A small sound classifier, trained from scratch.
Model: arch transformer, norm layernorm.
Training: soap at rate 0.0025, 9000 steps, batches of 256, held-out accuracy 100%.
Data: trained on synthesized solo parts of chorales (CocoChorales), 39062 training examples, 59.0 epochs.
Rows from block 2, named by matrix and row number. Rows with one number belong to one neuron. Each number is 50 + 12 x the weight over its row's rms, rounded and kept within 0 to 99. All counts start at 0. After the name is the row's rms in percent of the matrix's.
# fc1: MLP up (model.blocks.2.mlp.fc1.weight, 768x192), inputs 96-191
# fc2: MLP down (model.blocks.2.mlp.fc2.weight, 192x768, transposed), outputs 96-191
fc1.186 094:72 58 53 48 72 34 71 36 50 58 45 52 60 58 55 35 37 65 48 36 34 44 48 60 56 47 50 37 64 70 51 56 45 38 49 52 56 41 37 65 77 32 42 47 59 49 23 37 35 41 60 40 44 46 56 48 47 20 64 62 41 41 50 35 59 31 67 51 48 53 59 64 53 54 33 41 62 44 36 51 59 48 68 29 34 43 45 37 45 53 49 53 58 67 42 39
fc1.187 097:49 43 75 56 53 40 63 52 48 45 66 59 52 51 46 53 55 60 54 59 48 62 47 67 47 35 62 65 73 61 41 61 53 46 51 55 32 55 51 54 75 55 41 67 59 42 55 47 36 47 40 54 52 43 37 65 43 59 56 59 53 79 64 45 48 30 59 52 57 28 64 38 49 30 46 32 43 47 39 34 46 60 41 50 66 34 57 59 40 64 63 45 32 49 35 46
fc1.188 108:36 48 59 42 30 55 45 66 59 54 35 49 38 33 53 46 27 62 27 50 45 43 71 42 50 45 62 39 69 55 31 44 52 46 62 49 65 40 51 44 45 50 44 40 67 39 63 56 62 27 42 41 44 53 24 28 37 48 71 40 55 38 44 51 40 45 34 53 38 61 55 56 70 60 53 48 50 38 49 47 51 37 57 39 47 43 41 65 61 62 55 31 57 59 46 41
fc1.189 089:49 51 58 42 64 64 40 46 57 50 54 41 33 61 26 49 49 48 55 64 38 54 44 45 81 47 51 50 62 43 45 29 66 54 50 42 52 63 74 48 41 53 50 54 58 57 61 44 54 58 48 33 43 43 52 29 33 38 62 56 48 58 59 49 52 45 45 42 50 70 29 66 34 41 62 36 57 57 49 50 28 57 63 46 62 55 31 39 60 52 54 47 30 61 33 45
fc1.190 100:62 42 47 73 43 43 51 35 63 50 57 32 33 61 48 30 40 44 38 51 41 51 97 26 68 35 44 49 60 72 63 49 46 33 39 56 31 56 47 33 45 63 50 31 64 69 38 58 41 64 35 63 59 32 48 73 32 30 46 55 54 66 54 59 44 44 58 51 48 52 48 30 41 42 50 58 47 48 45 44 41 40 65 48 43 59 77 33 47 76 67 50 36 60 58 57
fc1.191 098:59 52 53 54 50 43 70 60 59 54 55 55 53 60 55 37 24 70 46 42 57 55 43 47 49 48 57 35 61 26 55 65 50 64 51 50 55 46 20 59 66 42 39 44 44 53 61 40 46 67 56 44 60 66 09 51 29 41 52 66 58 72 46 50 41 34 43 20 51 68 26 44 44 61 64 42 56 46 48 41 59 54 41 60 53 71 51 61 52 41 62 58 42 72 45 51
fc1.192 120:35 45 68 55 53 62 40 47 30 61 35 71 71 51 47 56 57 53 73 36 49 43 47 40 50 56 52 42 43 69 48 79 76 49 42 43 78 49 53 63 58 51 52 28 46 60 65 50 65 36 65 65 40 54 56 57 44 56 48 51 42 50 59 60 58 65 51 57 46 48 67 42 55 47 60 58 75 54 42 38 56 72 52 72 57 54 72 32 37 76 23 32 22 63 63 48
fc1.193 094:37 45 58 30 48 25 51 46 67 59 40 57 39 48 57 68 66 37 46 56 34 33 47 55 39 38 58 28 84 38 38 39 55 59 61 62 59 44 46 59 31 56 40 39 22 61 50 47 67 42 62 46 44 43 33 38 65 52 62 63 45 34 56 31 45 74 57 39 51 45 28 36 81 50 39 59 48 46 41 41 57 23 36 75 33 57 51 42 47 59 54 20 53 65 32 45
fc1.194 103:62 61 54 36 51 37 44 61 53 48 46 56 56 32 46 58 57 65 60 62 42 48 33 48 28 51 48 74 45 58 71 47 36 73 51 56 53 28 50 47 30 47 47 52 50 33 53 54 50 31 48 59 46 61 44 34 42 45 64 39 48 37 33 41 45 60 65 59 49 65 51 62 54 48 55 42 57 54 70 62 32 42 64 47 40 46 34 49 49 52 44 61 33 46 35 69
fc1.195 098:47 57 71 43 34 34 48 25 50 43 48 46 37 50 49 55 35 53 57 54 52 54 56 75 31 29 38 55 54 52 38 59 34 30 45 55 69 57 51 56 52 51 45 63 41 45 45 41 58 65 70 56 61 63 40 51 41 59 34 46 31 56 44 40 73 46 51 54 36 46 28 67 48 54 68 78 62 43 19 49 40 39 57 54 40 36 36 57 58 55 51 58 59 19 53 41
fc1.196 111:45 35 44 51 56 67 44 46 53 24 55 38 50 36 53 47 41 43 66 39 62 60 33 58 43 29 56 45 32 33 38 42 30 46 48 61 56 54 26 47 30 56 59 48 44 36 39 38 24 46 56 26 57 37 56 33 63 63 48 41 49 46 64 57 44 61 36 70 44 58 54 64 43 49 60 40 33 44 48 46 50 29 22 46 32 37 63 51 35 45 46 68 51 46 35 30
fc1.197 096:52 34 50 39 63 68 51 40 53 60 55 80 58 47 36 65 71 42 55 63 47 46 59 62 65 53 62 67 62 79 60 62 39 54 30 84 59 26 60 48 75 66 50 52 32 39 77 49 51 58 57 70 54 64 50 33 56 38 53 34 53 71 46 50 49 47 49 28 43 50 50 54 39 39 29 45 29 57 47 57 51 44 40 37 46 57 47 55 46 41 56 53 53 44 48 23
fc1.198 092:39 62 45 60 58 50 54 58 43 61 27 44 50 41 50 26 42 37 57 56 55 49 53 34 52 53 18 42 66 61 47 67 39 52 51 69 53 50 48 36 46 38 56 78 42 31 64 59 47 21 74 50 52 68 31 43 47 55 36 38 49 47 38 68 35 51 64 48 51 40 53 53 57 58 60 50 63 53 49 33 48 36 31 33 42 45 44 70 46 38 49 48 46 55 50 22
fc1.199 095:52 47 49 41 54 67 33 63 80 66 59 75 65 48 40 59 60 65 60 62 67 42 51 58 49 40 35 53 30 56 38 50 38 44 54 38 49 40 30 47 42 33 32 67 49 54 48 41 50 70 73 63 49 60 42 36 52 52 55 59 47 40 34 54 39 50 45 38 59 65 71 50 52 46 42 51 44 32 67 42 49 48 62 31 50 61 42 38 46 54 44 73 40 43 46 39
fc1.200 105:63 34 49 70 58 56 47 62 43 62 57 54 53 17 44 61 46 32 50 41 59 50 41 33 68 52 64 33 74 58 47 37 55 43 33 38 60 57 55 56 47 38 55 45 37 43 49 55 78 60 48 56 52 46 43 57 44 45 53 55 44 37 55 42 60 43 22 91 59 60 51 44 41 59 67 49 46 36 54 53 48 50 76 52 41 36 71 55 44 28 59 39 47 35 61 51
fc1.201 107:52 64 46 55 47 36 33 65 62 58 53 38 55 39 33 34 60 44 62 46 52 42 58 50 47 49 73 42 77 53 57 69 72 45 34 31 63 27 37 53 38 58 50 63 67 24 35 46 61 37 59 63 53 71 55 77 45 72 60 68 45 74 65 34 52 62 62 64 43 27 39 49 68 45 51 60 29 41 42 42 42 51 53 48 66 46 57 64 54 49 53 49 37 47 35 57
fc1.202 086:54 42 45 44 41 43 57 40 61 55 79 43 56 39 56 54 49 28 54 40 65 49 30 62 65 46 44 46 39 38 34 49 37 58 57 43 44 29 48 52 54 55 34 45 58 27 44 62 60 27 61 69 36 73 39 39 42 57 32 31 44 39 33 34 37 47 56 59 60 43 38 48 50 46 54 59 58 61 60 52 28 46 50 50 83 32 51 53 30 54 56 32 50 43 32 72
fc2.186 090:52 61 50 63 35 58 36 48 41 47 59 35 40 30 49 55 38 46 52 48 34 60 76 43 47 39 76 47 45 60 53 53 56 40 36 56 24 42 51 44 23 38 53 58 64 57 40 54 24 48 60 47 46 39 51 55 35 54 38 65 44 51 49 32 37 72 52 61 54 65 50 39 50 43 51 51 46 44 60 50 69 54 34 64 33 60 63 45 43 46 72 46 60 54 59 42
fc2.187 097:38 41 14 50 61 48 43 59 43 54 14 53 63 51 33 45 53 36 50 60 61 66 64 48 65 50 57 33 55 57 56 60 55 54 48 54 77 46 56 55 33 54 45 73 66 47 48 60 62 61 50 32 54 50 41 47 42 56 38 50 59 59 75 41 28 60 52 41 57 68 60 50 43 50 53 62 62 41 68 36 30 54 30 39 63 58 40 47 53 48 39 52 72 53 44 42
fc2.188 105:46 59 32 66 43 33 63 30 50 51 68 66 69 41 46 46 40 46 62 46 37 52 34 38 44 68 35 54 41 59 38 55 55 37 47 59 47 50 50 75 56 34 64 43 37 49 78 42 47 71 59 52 59 52 40 59 69 46 44 73 51 48 40 59 25 52 51 46 24 45 47 49 87 61 49 64 60 63 60 56 47 72 43 60 56 58 40 37 60 61 55 49 53 81 53 56
fc2.189 091:41 87 41 54 65 47 38 72 72 50 66 27 38 32 67 51 51 42 49 55 53 70 64 48 36 62 47 42 33 39 53 44 59 74 53 52 64 47 56 48 45 88 58 59 62 41 73 54 49 30 46 30 31 48 57 47 47 48 58 41 31 41 58 56 50 60 69 57 46 43 60 63 74 44 43 62 61 64 66 56 42 34 65 60 60 51 43 43 44 48 66 34 52 64 61 55
fc2.190 102:44 43 47 58 53 50 57 39 36 53 48 77 47 34 53 46 49 68 49 50 48 50 32 40 37 53 58 47 39 34 48 19 51 56 60 35 31 81 49 57 59 44 49 66 45 52 67 57 50 40 56 54 33 64 53 49 24 69 56 46 51 46 60 40 56 64 62 67 49 52 51 65 64 25 66 47 45 68 48 50 68 54 43 32 58 46 45 66 38 57 29 57 39 77 52 49
fc2.191 106:50 67 55 59 51 57 41 38 45 53 36 44 79 63 40 39 63 36 45 56 49 64 67 52 60 43 58 58 59 42 43 57 53 56 46 32 60 49 65 47 67 22 68 53 53 62 60 48 72 41 51 48 62 35 81 55 81 64 54 30 54 44 40 49 67 51 54 41 48 57 66 28 63 44 42 54 52 57 43 70 51 54 49 74 57 43 61 70 66 55 52 48 51 32 54 41
fc2.192 111:69 55 47 61 57 38 73 53 60 46 78 45 62 43 28 58 32 50 47 64 62 40 44 37 55 35 51 51 46 59 74 65 37 46 75 62 45 53 57 47 60 32 25 44 68 31 39 75 66 60 67 35 65 54 47 44 74 41 70 50 61 70 61 48 29 32 45 19 55 44 55 63 38 65 61 45 47 52 51 41 65 41 47 59 49 64 43 37 48 70 44 51 56 48 56 69
fc2.193 096:47 36 35 42 23 47 45 44 36 34 46 60 54 39 49 46 59 55 31 36 68 58 65 48 56 48 46 39 60 50 44 34 44 51 60 41 29 40 38 50 54 37 61 38 47 35 72 66 63 61 60 83 43 48 64 42 43 34 32 41 31 34 39 50 47 36 33 51 55 57 70 41 51 36 33 70 64 48 74 45 18 40 74 45 42 56 63 43 54 48 52 45 49 41 39 58
fc2.194 113:46 59 59 49 73 67 66 61 46 43 65 52 59 54 57 69 39 46 77 57 44 49 71 37 58 61 22 33 61 56 62 69 51 53 53 38 56 37 46 42 68 56 53 35 48 59 57 32 54 56 65 52 67 64 52 65 57 45 43 50 48 60 40 59 45 46 54 53 45 55 41 32 28 64 25 49 68 58 41 60 52 52 63 49 45 65 56 51 29 54 31 41 27 79 51 52
fc2.195 097:66 34 53 56 67 51 64 47 70 71 56 57 58 57 48 65 48 38 43 50 53 45 36 44 31 70 68 53 49 53 56 68 53 73 70 50 35 55 44 68 52 46 57 55 55 55 50 35 46 41 57 37 51 72 51 40 59 39 50 49 60 38 59 53 56 63 32 52 32 42 33 30 59 51 56 29 68 30 53 36 40 36 59 32 42 53 42 40 45 53 31 70 51 42 49 84
fc2.196 110:48 63 47 35 56 22 46 58 59 69 66 55 41 38 49 50 57 46 55 66 53 60 59 42 68 58 45 33 54 41 24 60 55 62 48 70 31 36 56 72 65 59 46 43 56 48 50 60 55 68 20 49 73 41 43 53 66 43 46 44 40 66 52 22 57 52 33 50 53 68 49 37 64 54 68 41 28 47 57 56 41 58 40 64 81 49 74 77 57 22 46 59 64 55 36 33
fc2.197 094:46 67 56 55 58 54 55 65 56 52 40 46 68 48 60 58 37 57 60 48 77 31 37 30 50 58 26 70 33 50 41 53 57 59 68 54 36 32 37 38 35 56 48 40 56 67 59 60 49 63 47 47 44 49 40 65 52 43 54 52 55 58 59 48 21 63 64 66 39 31 36 46 24 53 51 54 36 64 53 35 41 42 56 42 39 49 48 51 60 38 40 61 74 71 61 54
fc2.198 096:42 38 63 59 38 42 62 41 68 60 43 55 47 50 68 79 51 50 67 45 51 52 43 65 43 50 64 70 66 37 43 58 57 82 27 62 39 45 61 39 55 49 29 39 51 83 53 61 54 72 45 43 57 56 87 73 45 53 47 61 61 40 55 51 40 54 62 47 39 74 39 44 30 48 42 62 56 57 38 71 32 30 53 49 48 58 36 28 62 56 48 47 49 34 54 47
fc2.199 094:46 70 54 49 50 49 61 59 47 36 46 52 44 40 53 54 54 29 57 45 46 47 68 32 38 54 44 37 52 59 50 54 64 60 36 53 50 34 54 38 36 59 30 41 28 55 46 50 49 78 45 44 69 46 62 62 39 41 70 46 40 83 51 41 59 46 52 82 49 48 59 63 58 66 34 53 72 57 41 59 47 37 41 47 32 38 74 84 73 59 58 43 50 77 40 34
fc2.200 103:50 35 31 38 60 56 53 70 44 57 49 29 69 45 43 42 59 46 61 51 42 58 47 43 58 31 52 40 51 78 59 18 53 58 65 28 59 65 63 60 41 60 58 49 22 41 40 42 52 43 47 34 60 46 49 39 66 39 56 53 51 56 58 40 39 22 60 49 38 48 62 42 52 76 59 71 34 51 43 82 56 49 56 42 45 34 52 43 52 44 47 46 51 47 80 50
fc2.201 099:46 59 49 44 60 55 56 50 56 57 51 72 42 55 38 47 36 54 36 36 37 49 68 45 48 49 54 57 70 47 72 44 66 50 49 38 37 58 57 36 73 52 48 41 46 58 55 56 39 62 22 32 35 69 55 52 51 50 70 57 58 29 44 36 65 44 52 50 59 60 55 51 42 43 59 54 48 56 47 42 32 59 38 35 41 68 54 44 54 76 55 55 62 48 53 37
fc2.202 083:43 55 25 56 29 69 33 40 48 71 55 39 41 39 60 54 55 74 53 53 61 67 56 58 49 33 54 47 54 77 60 44 26 42 52 58 49 64 52 39 36 49 72 53 52 68 35 66 46 55 72 29 46 54 73 39 50 63 73 65 52 36 44 61 48 76 46 60 61 28 69 56 54 62 44 25 51 36 40 45 48 52 70 24 43 68 37 68 53 56 61 51 45 57 59 41