{
  "hop_length": 160,
  "fused_qkv": false,
  "inner_norm": false,
  "moe": "expert_choice",
  "moe_every": 2,
  "expert_mlp_ratio": 2,
  "pooling": "mean",
  "optimizer": "soap",
  "lr": 0.0025,
  "one_sided": false,
  "gradient_centralization": true
}
Rows from block 11, named by matrix and row number. Rows with one number belong to one attention dimension. Each number is 200 + 20 x the weight over its row's rms, rounded and kept within 0 to 999. All counts start at 0. After the name is the row's rms in percent of the matrix's.
# v: attention value (model.blocks.11.attn.v.weight, 192x192), inputs 0-47
# proj: attention output (model.blocks.11.attn.proj.weight, 192x192, transposed), outputs 0-47
v.104,097,193,202,222,198,174,168,213,216,207,159,209,235,240,193,186,188,187,208,165,211,216,210,232,193,215,225,205,232,207,194,175,206,196,149,185,209,175,225,213,181,212,177,192,218,206,209,164,215
v.105,102,178,197,214,179,206,214,188,214,193,197,225,205,210,186,178,180,203,177,188,211,191,184,221,206,238,166,237,208,186,148,187,222,194,207,186,178,218,152,182,226,206,172,207,222,198,219,231,238
v.106,100,214,177,189,197,185,206,221,210,173,224,171,189,187,226,206,197,194,195,192,225,202,213,199,188,214,164,198,214,168,218,217,208,200,179,188,199,174,193,226,198,190,182,196,215,186,163,210,164
v.107,105,212,171,213,203,197,205,219,214,206,182,198,205,218,229,192,177,206,207,173,226,172,199,217,198,178,213,163,187,194,182,195,223,205,189,192,199,207,227,224,207,178,239,224,217,190,197,218,238
v.108,092,169,172,186,199,186,208,208,211,230,224,242,229,203,212,202,209,193,223,187,207,189,185,178,178,188,268,191,169,193,221,205,179,173,172,202,212,172,187,248,193,186,207,202,231,192,204,168,172
v.109,090,175,182,138,194,221,206,193,201,184,177,190,183,247,182,158,198,173,212,208,204,191,199,216,234,202,182,208,206,184,210,199,194,226,205,214,229,188,229,197,225,196,180,167,176,202,199,176,198
v.110,087,213,209,191,204,179,183,187,219,194,202,181,210,222,226,204,222,209,227,228,238,186,164,221,207,203,192,195,181,170,223,198,251,203,179,179,183,206,201,207,195,190,194,186,206,214,194,190,187
v.111,108,234,192,216,216,164,199,195,160,192,194,200,183,215,213,202,167,196,192,181,171,171,247,214,185,204,216,179,192,208,161,206,189,188,213,196,211,189,215,208,222,205,199,205,161,188,217,182,196
v.112,089,198,226,234,209,180,191,209,219,240,204,192,186,235,204,223,203,208,194,195,212,151,235,217,193,187,224,222,163,177,182,162,196,176,223,185,199,212,204,200,208,194,231,221,236,202,180,206,216
v.113,096,174,231,173,200,207,193,214,205,189,205,170,197,193,226,248,184,205,181,211,190,171,216,186,189,231,240,188,178,234,192,174,225,204,209,182,233,188,220,200,190,186,201,160,218,187,172,202,222
v.114,089,178,189,191,189,194,189,213,195,164,199,220,198,187,197,179,208,197,194,233,221,195,215,212,223,214,185,203,195,212,227,208,188,203,230,184,199,189,196,211,200,209,222,197,187,188,245,181,240
v.115,098,200,217,168,185,192,199,238,188,176,217,214,219,186,219,207,163,230,211,227,206,217,184,202,182,228,200,190,185,179,200,158,210,193,235,182,209,173,201,181,198,178,208,213,228,166,204,192,219
v.116,112,216,206,195,191,209,183,171,193,224,197,247,180,170,177,202,232,204,223,222,191,171,176,241,230,193,221,219,222,197,186,222,199,180,191,206,198,201,188,199,193,211,198,204,145,205,252,197,191
v.117,101,213,227,169,202,210,177,204,165,202,189,195,199,193,225,221,203,235,201,201,223,201,187,235,239,188,202,202,219,178,174,208,227,203,208,180,188,233,203,236,221,208,183,196,208,188,208,173,216
v.118,103,187,197,192,188,186,215,186,194,228,205,216,208,155,214,192,209,201,208,206,217,180,216,220,173,199,207,202,194,195,177,226,224,206,192,150,204,203,210,234,204,233,185,238,179,163,189,198,192
v.119,107,191,220,200,203,181,181,216,193,232,185,193,227,219,238,179,197,183,165,166,220,191,193,173,168,191,171,203,185,185,196,232,164,194,240,224,191,191,202,205,201,213,180,234,187,171,175,184,227
v.120,095,223,204,219,203,198,199,198,204,198,194,199,183,212,229,225,179,211,210,216,170,170,216,178,150,182,223,156,230,198,216,164,185,209,215,225,191,199,216,210,189,172,188,183,193,210,191,201,246
v.121,089,214,217,190,222,226,223,208,200,181,195,201,190,192,194,194,203,210,162,212,184,218,175,203,205,197,166,231,210,184,211,171,245,208,201,206,200,203,210,215,209,196,179,212,184,187,229,186,233
v.122,110,202,233,173,186,224,183,187,187,188,208,202,214,197,225,215,173,221,177,184,206,207,202,209,173,170,232,187,199,168,213,174,211,222,224,188,192,214,237,203,202,188,221,202,181,191,216,212,244
v.123,094,217,177,204,187,176,219,210,194,179,229,212,184,167,211,226,223,201,243,249,203,210,191,183,217,176,181,176,175,230,239,194,188,166,206,196,183,211,210,185,172,202,208,189,188,239,230,215,183
v.124,106,181,200,210,188,219,208,225,219,206,207,189,174,183,213,215,200,198,188,175,209,220,198,208,199,203,211,187,196,195,222,217,203,203,185,232,222,211,210,216,187,208,186,207,160,209,185,193,175
v.125,094,193,207,170,187,213,216,211,196,211,229,198,218,208,246,219,146,175,207,217,214,186,214,136,193,156,211,213,185,226,208,209,223,211,206,182,232,199,205,205,210,196,192,204,184,217,192,215,233
v.126,110,197,204,169,198,223,210,217,213,207,203,210,188,192,214,207,213,194,170,214,212,201,198,231,257,195,222,199,215,192,176,198,203,150,217,199,193,212,197,183,207,165,191,230,200,228,202,208,222
v.127,095,201,204,220,188,185,201,177,179,192,194,195,196,194,203,205,194,169,195,215,182,204,179,187,179,232,211,241,216,209,177,222,198,210,189,171,166,203,181,233,226,208,180,182,257,192,232,200,181
v.128,094,202,196,197,220,178,178,151,177,246,186,207,204,233,212,206,204,200,202,198,180,207,188,208,213,191,182,182,182,206,198,197,212,175,222,169,184,185,216,230,253,212,206,200,171,182,213,199,200
v.129,117,203,194,225,185,200,191,234,208,225,205,217,205,207,210,234,203,214,222,202,184,258,195,214,175,197,180,176,202,205,209,163,196,199,188,214,194,168,193,217,225,160,191,214,195,235,218,203,170
v.130,098,222,198,179,179,198,175,198,203,188,186,200,214,182,215,187,168,165,216,203,188,213,203,204,175,217,176,211,210,187,189,194,218,201,238,206,221,195,218,218,210,219,221,201,180,163,132,183,170
v.131,102,195,220,199,185,192,224,221,158,183,225,219,183,182,213,193,197,169,215,176,175,196,212,213,219,179,196,223,201,205,199,226,202,168,160,204,172,193,194,199,178,199,215,200,202,186,205,201,195
v.132,095,203,216,211,210,206,203,222,224,178,199,212,179,168,236,171,225,188,210,208,223,209,209,174,202,211,191,187,175,193,189,237,190,195,179,223,221,218,215,191,167,187,216,221,239,168,238,196,210
v.133,095,195,196,223,221,213,200,228,196,176,181,161,206,206,225,189,206,184,175,206,207,220,199,197,169,191,187,224,162,196,184,208,193,193,232,207,187,192,181,201,207,213,228,179,189,182,162,215,179
v.134,091,173,196,182,221,204,217,228,154,235,215,219,206,198,208,211,197,194,208,199,187,196,179,169,211,211,180,160,176,238,204,200,170,186,166,224,184,197,199,212,198,178,220,193,192,231,216,207,186
v.135,093,200,197,206,200,223,229,249,192,198,183,179,196,193,205,232,200,178,196,211,162,195,191,193,223,186,179,154,181,232,201,164,189,214,170,210,209,179,217,208,213,190,212,227,155,180,220,239,181
proj.104,097,211,222,194,158,211,201,202,222,154,226,194,184,172,186,188,213,188,197,239,198,179,185,196,177,210,176,195,159,205,172,209,219,216,274,196,169,198,184,195,200,200,214,202,188,184,202,208,195
proj.105,105,189,207,186,196,190,192,206,164,176,184,178,177,202,186,184,196,186,198,198,186,229,184,185,212,189,229,169,191,196,252,203,185,197,217,211,255,204,204,198,160,200,265,188,189,218,183,170,191
proj.106,098,180,213,225,207,252,166,209,175,209,198,242,205,211,227,188,217,225,215,201,177,164,212,209,196,202,223,202,170,226,177,185,183,213,219,210,196,197,204,180,209,194,190,215,190,210,225,158,216
proj.107,108,198,225,201,219,178,186,190,179,187,196,191,181,185,208,200,224,181,188,195,164,208,193,201,218,200,212,207,206,246,208,222,195,237,188,209,200,192,190,173,200,210,203,187,189,197,230,223,168
proj.108,096,242,171,225,199,221,195,178,179,229,175,157,219,205,187,209,198,197,186,192,178,211,238,203,182,242,145,208,209,184,201,220,250,195,187,197,175,206,204,196,195,197,209,206,168,206,198,212,211
proj.109,093,179,213,220,200,209,198,218,192,203,169,209,213,184,217,232,212,244,190,201,207,209,218,176,182,207,202,167,178,204,219,205,182,208,208,198,202,201,171,202,164,201,192,198,188,175,200,204,215
proj.110,090,173,193,191,202,232,178,214,190,212,189,217,200,229,218,201,222,180,202,133,181,189,233,197,160,204,239,217,198,250,170,216,205,214,212,215,179,174,194,213,219,176,196,256,192,191,251,198,218
proj.111,109,201,224,183,173,172,215,213,229,192,197,184,199,211,209,176,218,191,206,250,220,221,177,184,219,197,196,197,223,172,205,203,247,191,194,216,212,228,180,193,169,191,186,184,218,207,188,196,187
proj.112,094,208,177,143,188,217,203,206,179,145,219,160,212,183,216,198,203,178,195,156,188,234,189,170,207,179,177,198,232,220,186,251,209,211,182,227,190,191,208,204,198,197,190,208,218,190,222,237,170
proj.113,095,221,174,206,201,203,206,220,202,173,224,218,202,201,201,185,212,207,195,206,186,225,221,208,203,164,203,208,194,210,196,246,182,225,165,230,161,206,205,230,196,201,175,218,190,234,259,201,171
proj.114,089,197,193,165,211,208,204,202,190,209,225,178,203,188,174,224,168,186,220,210,189,209,173,219,208,189,199,184,189,184,199,217,194,204,197,180,189,204,136,221,170,200,185,212,226,200,191,189,154
proj.115,105,211,197,185,192,209,204,163,182,214,219,207,178,197,171,191,244,183,189,185,178,162,210,249,206,224,199,206,201,224,213,228,163,184,177,205,230,188,165,214,187,209,193,189,194,244,218,189,211
proj.116,107,184,180,179,215,226,199,197,208,168,224,174,234,240,206,195,187,190,193,190,225,204,198,148,181,223,180,213,213,193,220,186,192,179,204,204,220,178,189,191,182,204,224,222,257,166,183,175,203
proj.117,094,201,180,205,176,213,225,174,194,209,186,173,179,230,169,188,218,210,214,181,214,177,228,175,162,218,185,240,180,216,224,168,190,207,200,198,225,157,176,190,165,176,217,224,152,205,173,222,185
proj.118,104,226,162,211,190,199,153,194,195,186,194,197,204,218,207,222,184,197,230,192,169,225,182,226,205,199,221,232,210,189,213,177,195,200,193,243,206,207,208,207,214,170,206,183,233,217,195,178,186
proj.119,107,198,176,198,184,215,203,173,177,185,215,214,198,187,150,202,205,264,221,205,174,194,188,197,213,207,204,210,235,189,194,146,234,197,163,207,215,204,206,211,193,182,208,200,195,208,173,194,186
proj.120,089,221,195,200,193,179,174,202,198,195,179,180,215,193,199,168,205,212,174,227,217,211,205,211,248,208,197,192,201,232,205,247,222,215,215,166,207,186,173,208,183,225,190,185,203,173,209,174,189
proj.121,083,203,240,195,186,209,192,191,194,239,199,196,202,209,189,206,188,190,210,213,218,217,209,234,189,196,215,205,175,190,189,226,160,180,215,189,212,189,191,208,182,211,225,203,192,206,178,188,175
proj.122,102,210,199,215,176,142,236,211,210,209,218,179,203,213,175,186,239,202,194,178,207,171,216,227,225,221,211,221,157,204,177,223,198,189,172,202,225,183,164,200,195,173,191,185,202,243,196,206,176
proj.123,085,197,181,229,229,225,174,199,217,208,171,203,210,187,185,181,178,183,194,158,187,200,183,184,229,231,216,213,222,166,195,225,231,202,199,190,161,200,191,227,210,182,201,229,201,170,184,183,230
proj.124,108,203,192,231,200,224,176,203,198,184,181,222,209,207,193,204,178,186,205,215,201,195,224,203,202,198,211,187,172,210,199,190,206,226,218,204,161,196,209,186,218,200,187,224,213,190,190,229,227
proj.125,098,225,200,225,179,162,212,183,201,193,174,209,181,196,194,199,205,215,200,191,173,218,202,273,162,210,183,219,214,182,201,195,210,213,192,215,144,258,197,255,241,188,202,174,202,191,205,169,181
proj.126,112,148,230,196,177,218,208,177,213,202,205,202,214,201,187,181,191,208,208,203,194,193,198,167,170,214,208,223,194,211,239,214,222,224,190,200,217,206,184,215,173,213,229,211,217,190,217,178,187
proj.127,103,199,220,189,237,195,207,230,215,182,212,224,194,198,192,196,192,177,195,207,224,228,210,213,221,185,189,203,205,163,194,185,221,185,225,247,208,223,194,168,166,211,206,194,175,209,161,188,197
proj.128,096,191,212,210,205,163,226,209,199,133,216,169,183,175,187,184,225,188,195,192,204,208,198,207,232,198,227,248,208,182,163,175,165,203,167,226,194,184,182,181,176,199,220,178,247,221,187,214,203
proj.129,116,207,190,219,203,216,223,200,195,132,203,223,181,175,187,152,208,209,174,196,189,161,199,212,209,235,214,223,178,215,203,210,192,208,229,209,193,219,198,174,189,224,186,215,199,218,211,237,231
proj.130,101,192,220,195,201,176,207,225,222,211,222,183,220,219,177,188,222,216,194,173,193,186,181,179,214,173,205,204,206,217,205,194,179,211,179,210,219,197,191,195,193,180,177,188,195,187,217,204,218
proj.131,108,221,202,168,191,183,173,197,232,212,187,209,215,239,217,190,199,204,171,211,209,165,178,229,225,223,177,160,164,194,194,182,177,216,249,181,197,210,195,193,219,178,188,195,197,211,185,198,209
proj.132,097,210,174,174,174,214,195,202,194,235,208,200,195,212,168,212,172,205,210,174,192,201,173,204,186,206,192,201,234,187,200,155,201,188,215,195,223,217,213,179,256,197,207,177,179,209,192,204,189
proj.133,102,195,200,183,227,208,230,198,232,239,231,229,203,162,200,204,202,204,236,208,227,228,202,229,221,184,205,208,222,177,220,208,224,193,173,193,173,200,219,216,220,178,176,186,174,196,209,226,242
proj.134,092,243,198,232,173,170,221,181,237,183,186,201,200,219,188,193,215,196,207,204,219,175,198,230,218,213,230,245,206,192,210,183,198,192,228,147,214,216,176,203,188,187,174,225,174,185,215,229,193
proj.135,099,206,202,196,190,190,194,172,175,194,228,195,202,201,197,174,209,192,222,195,221,187,191,223,180,227,240,244,162,199,208,217,186,186,224,220,194,209,185,211,179,173,191,194,204,235,214,199,236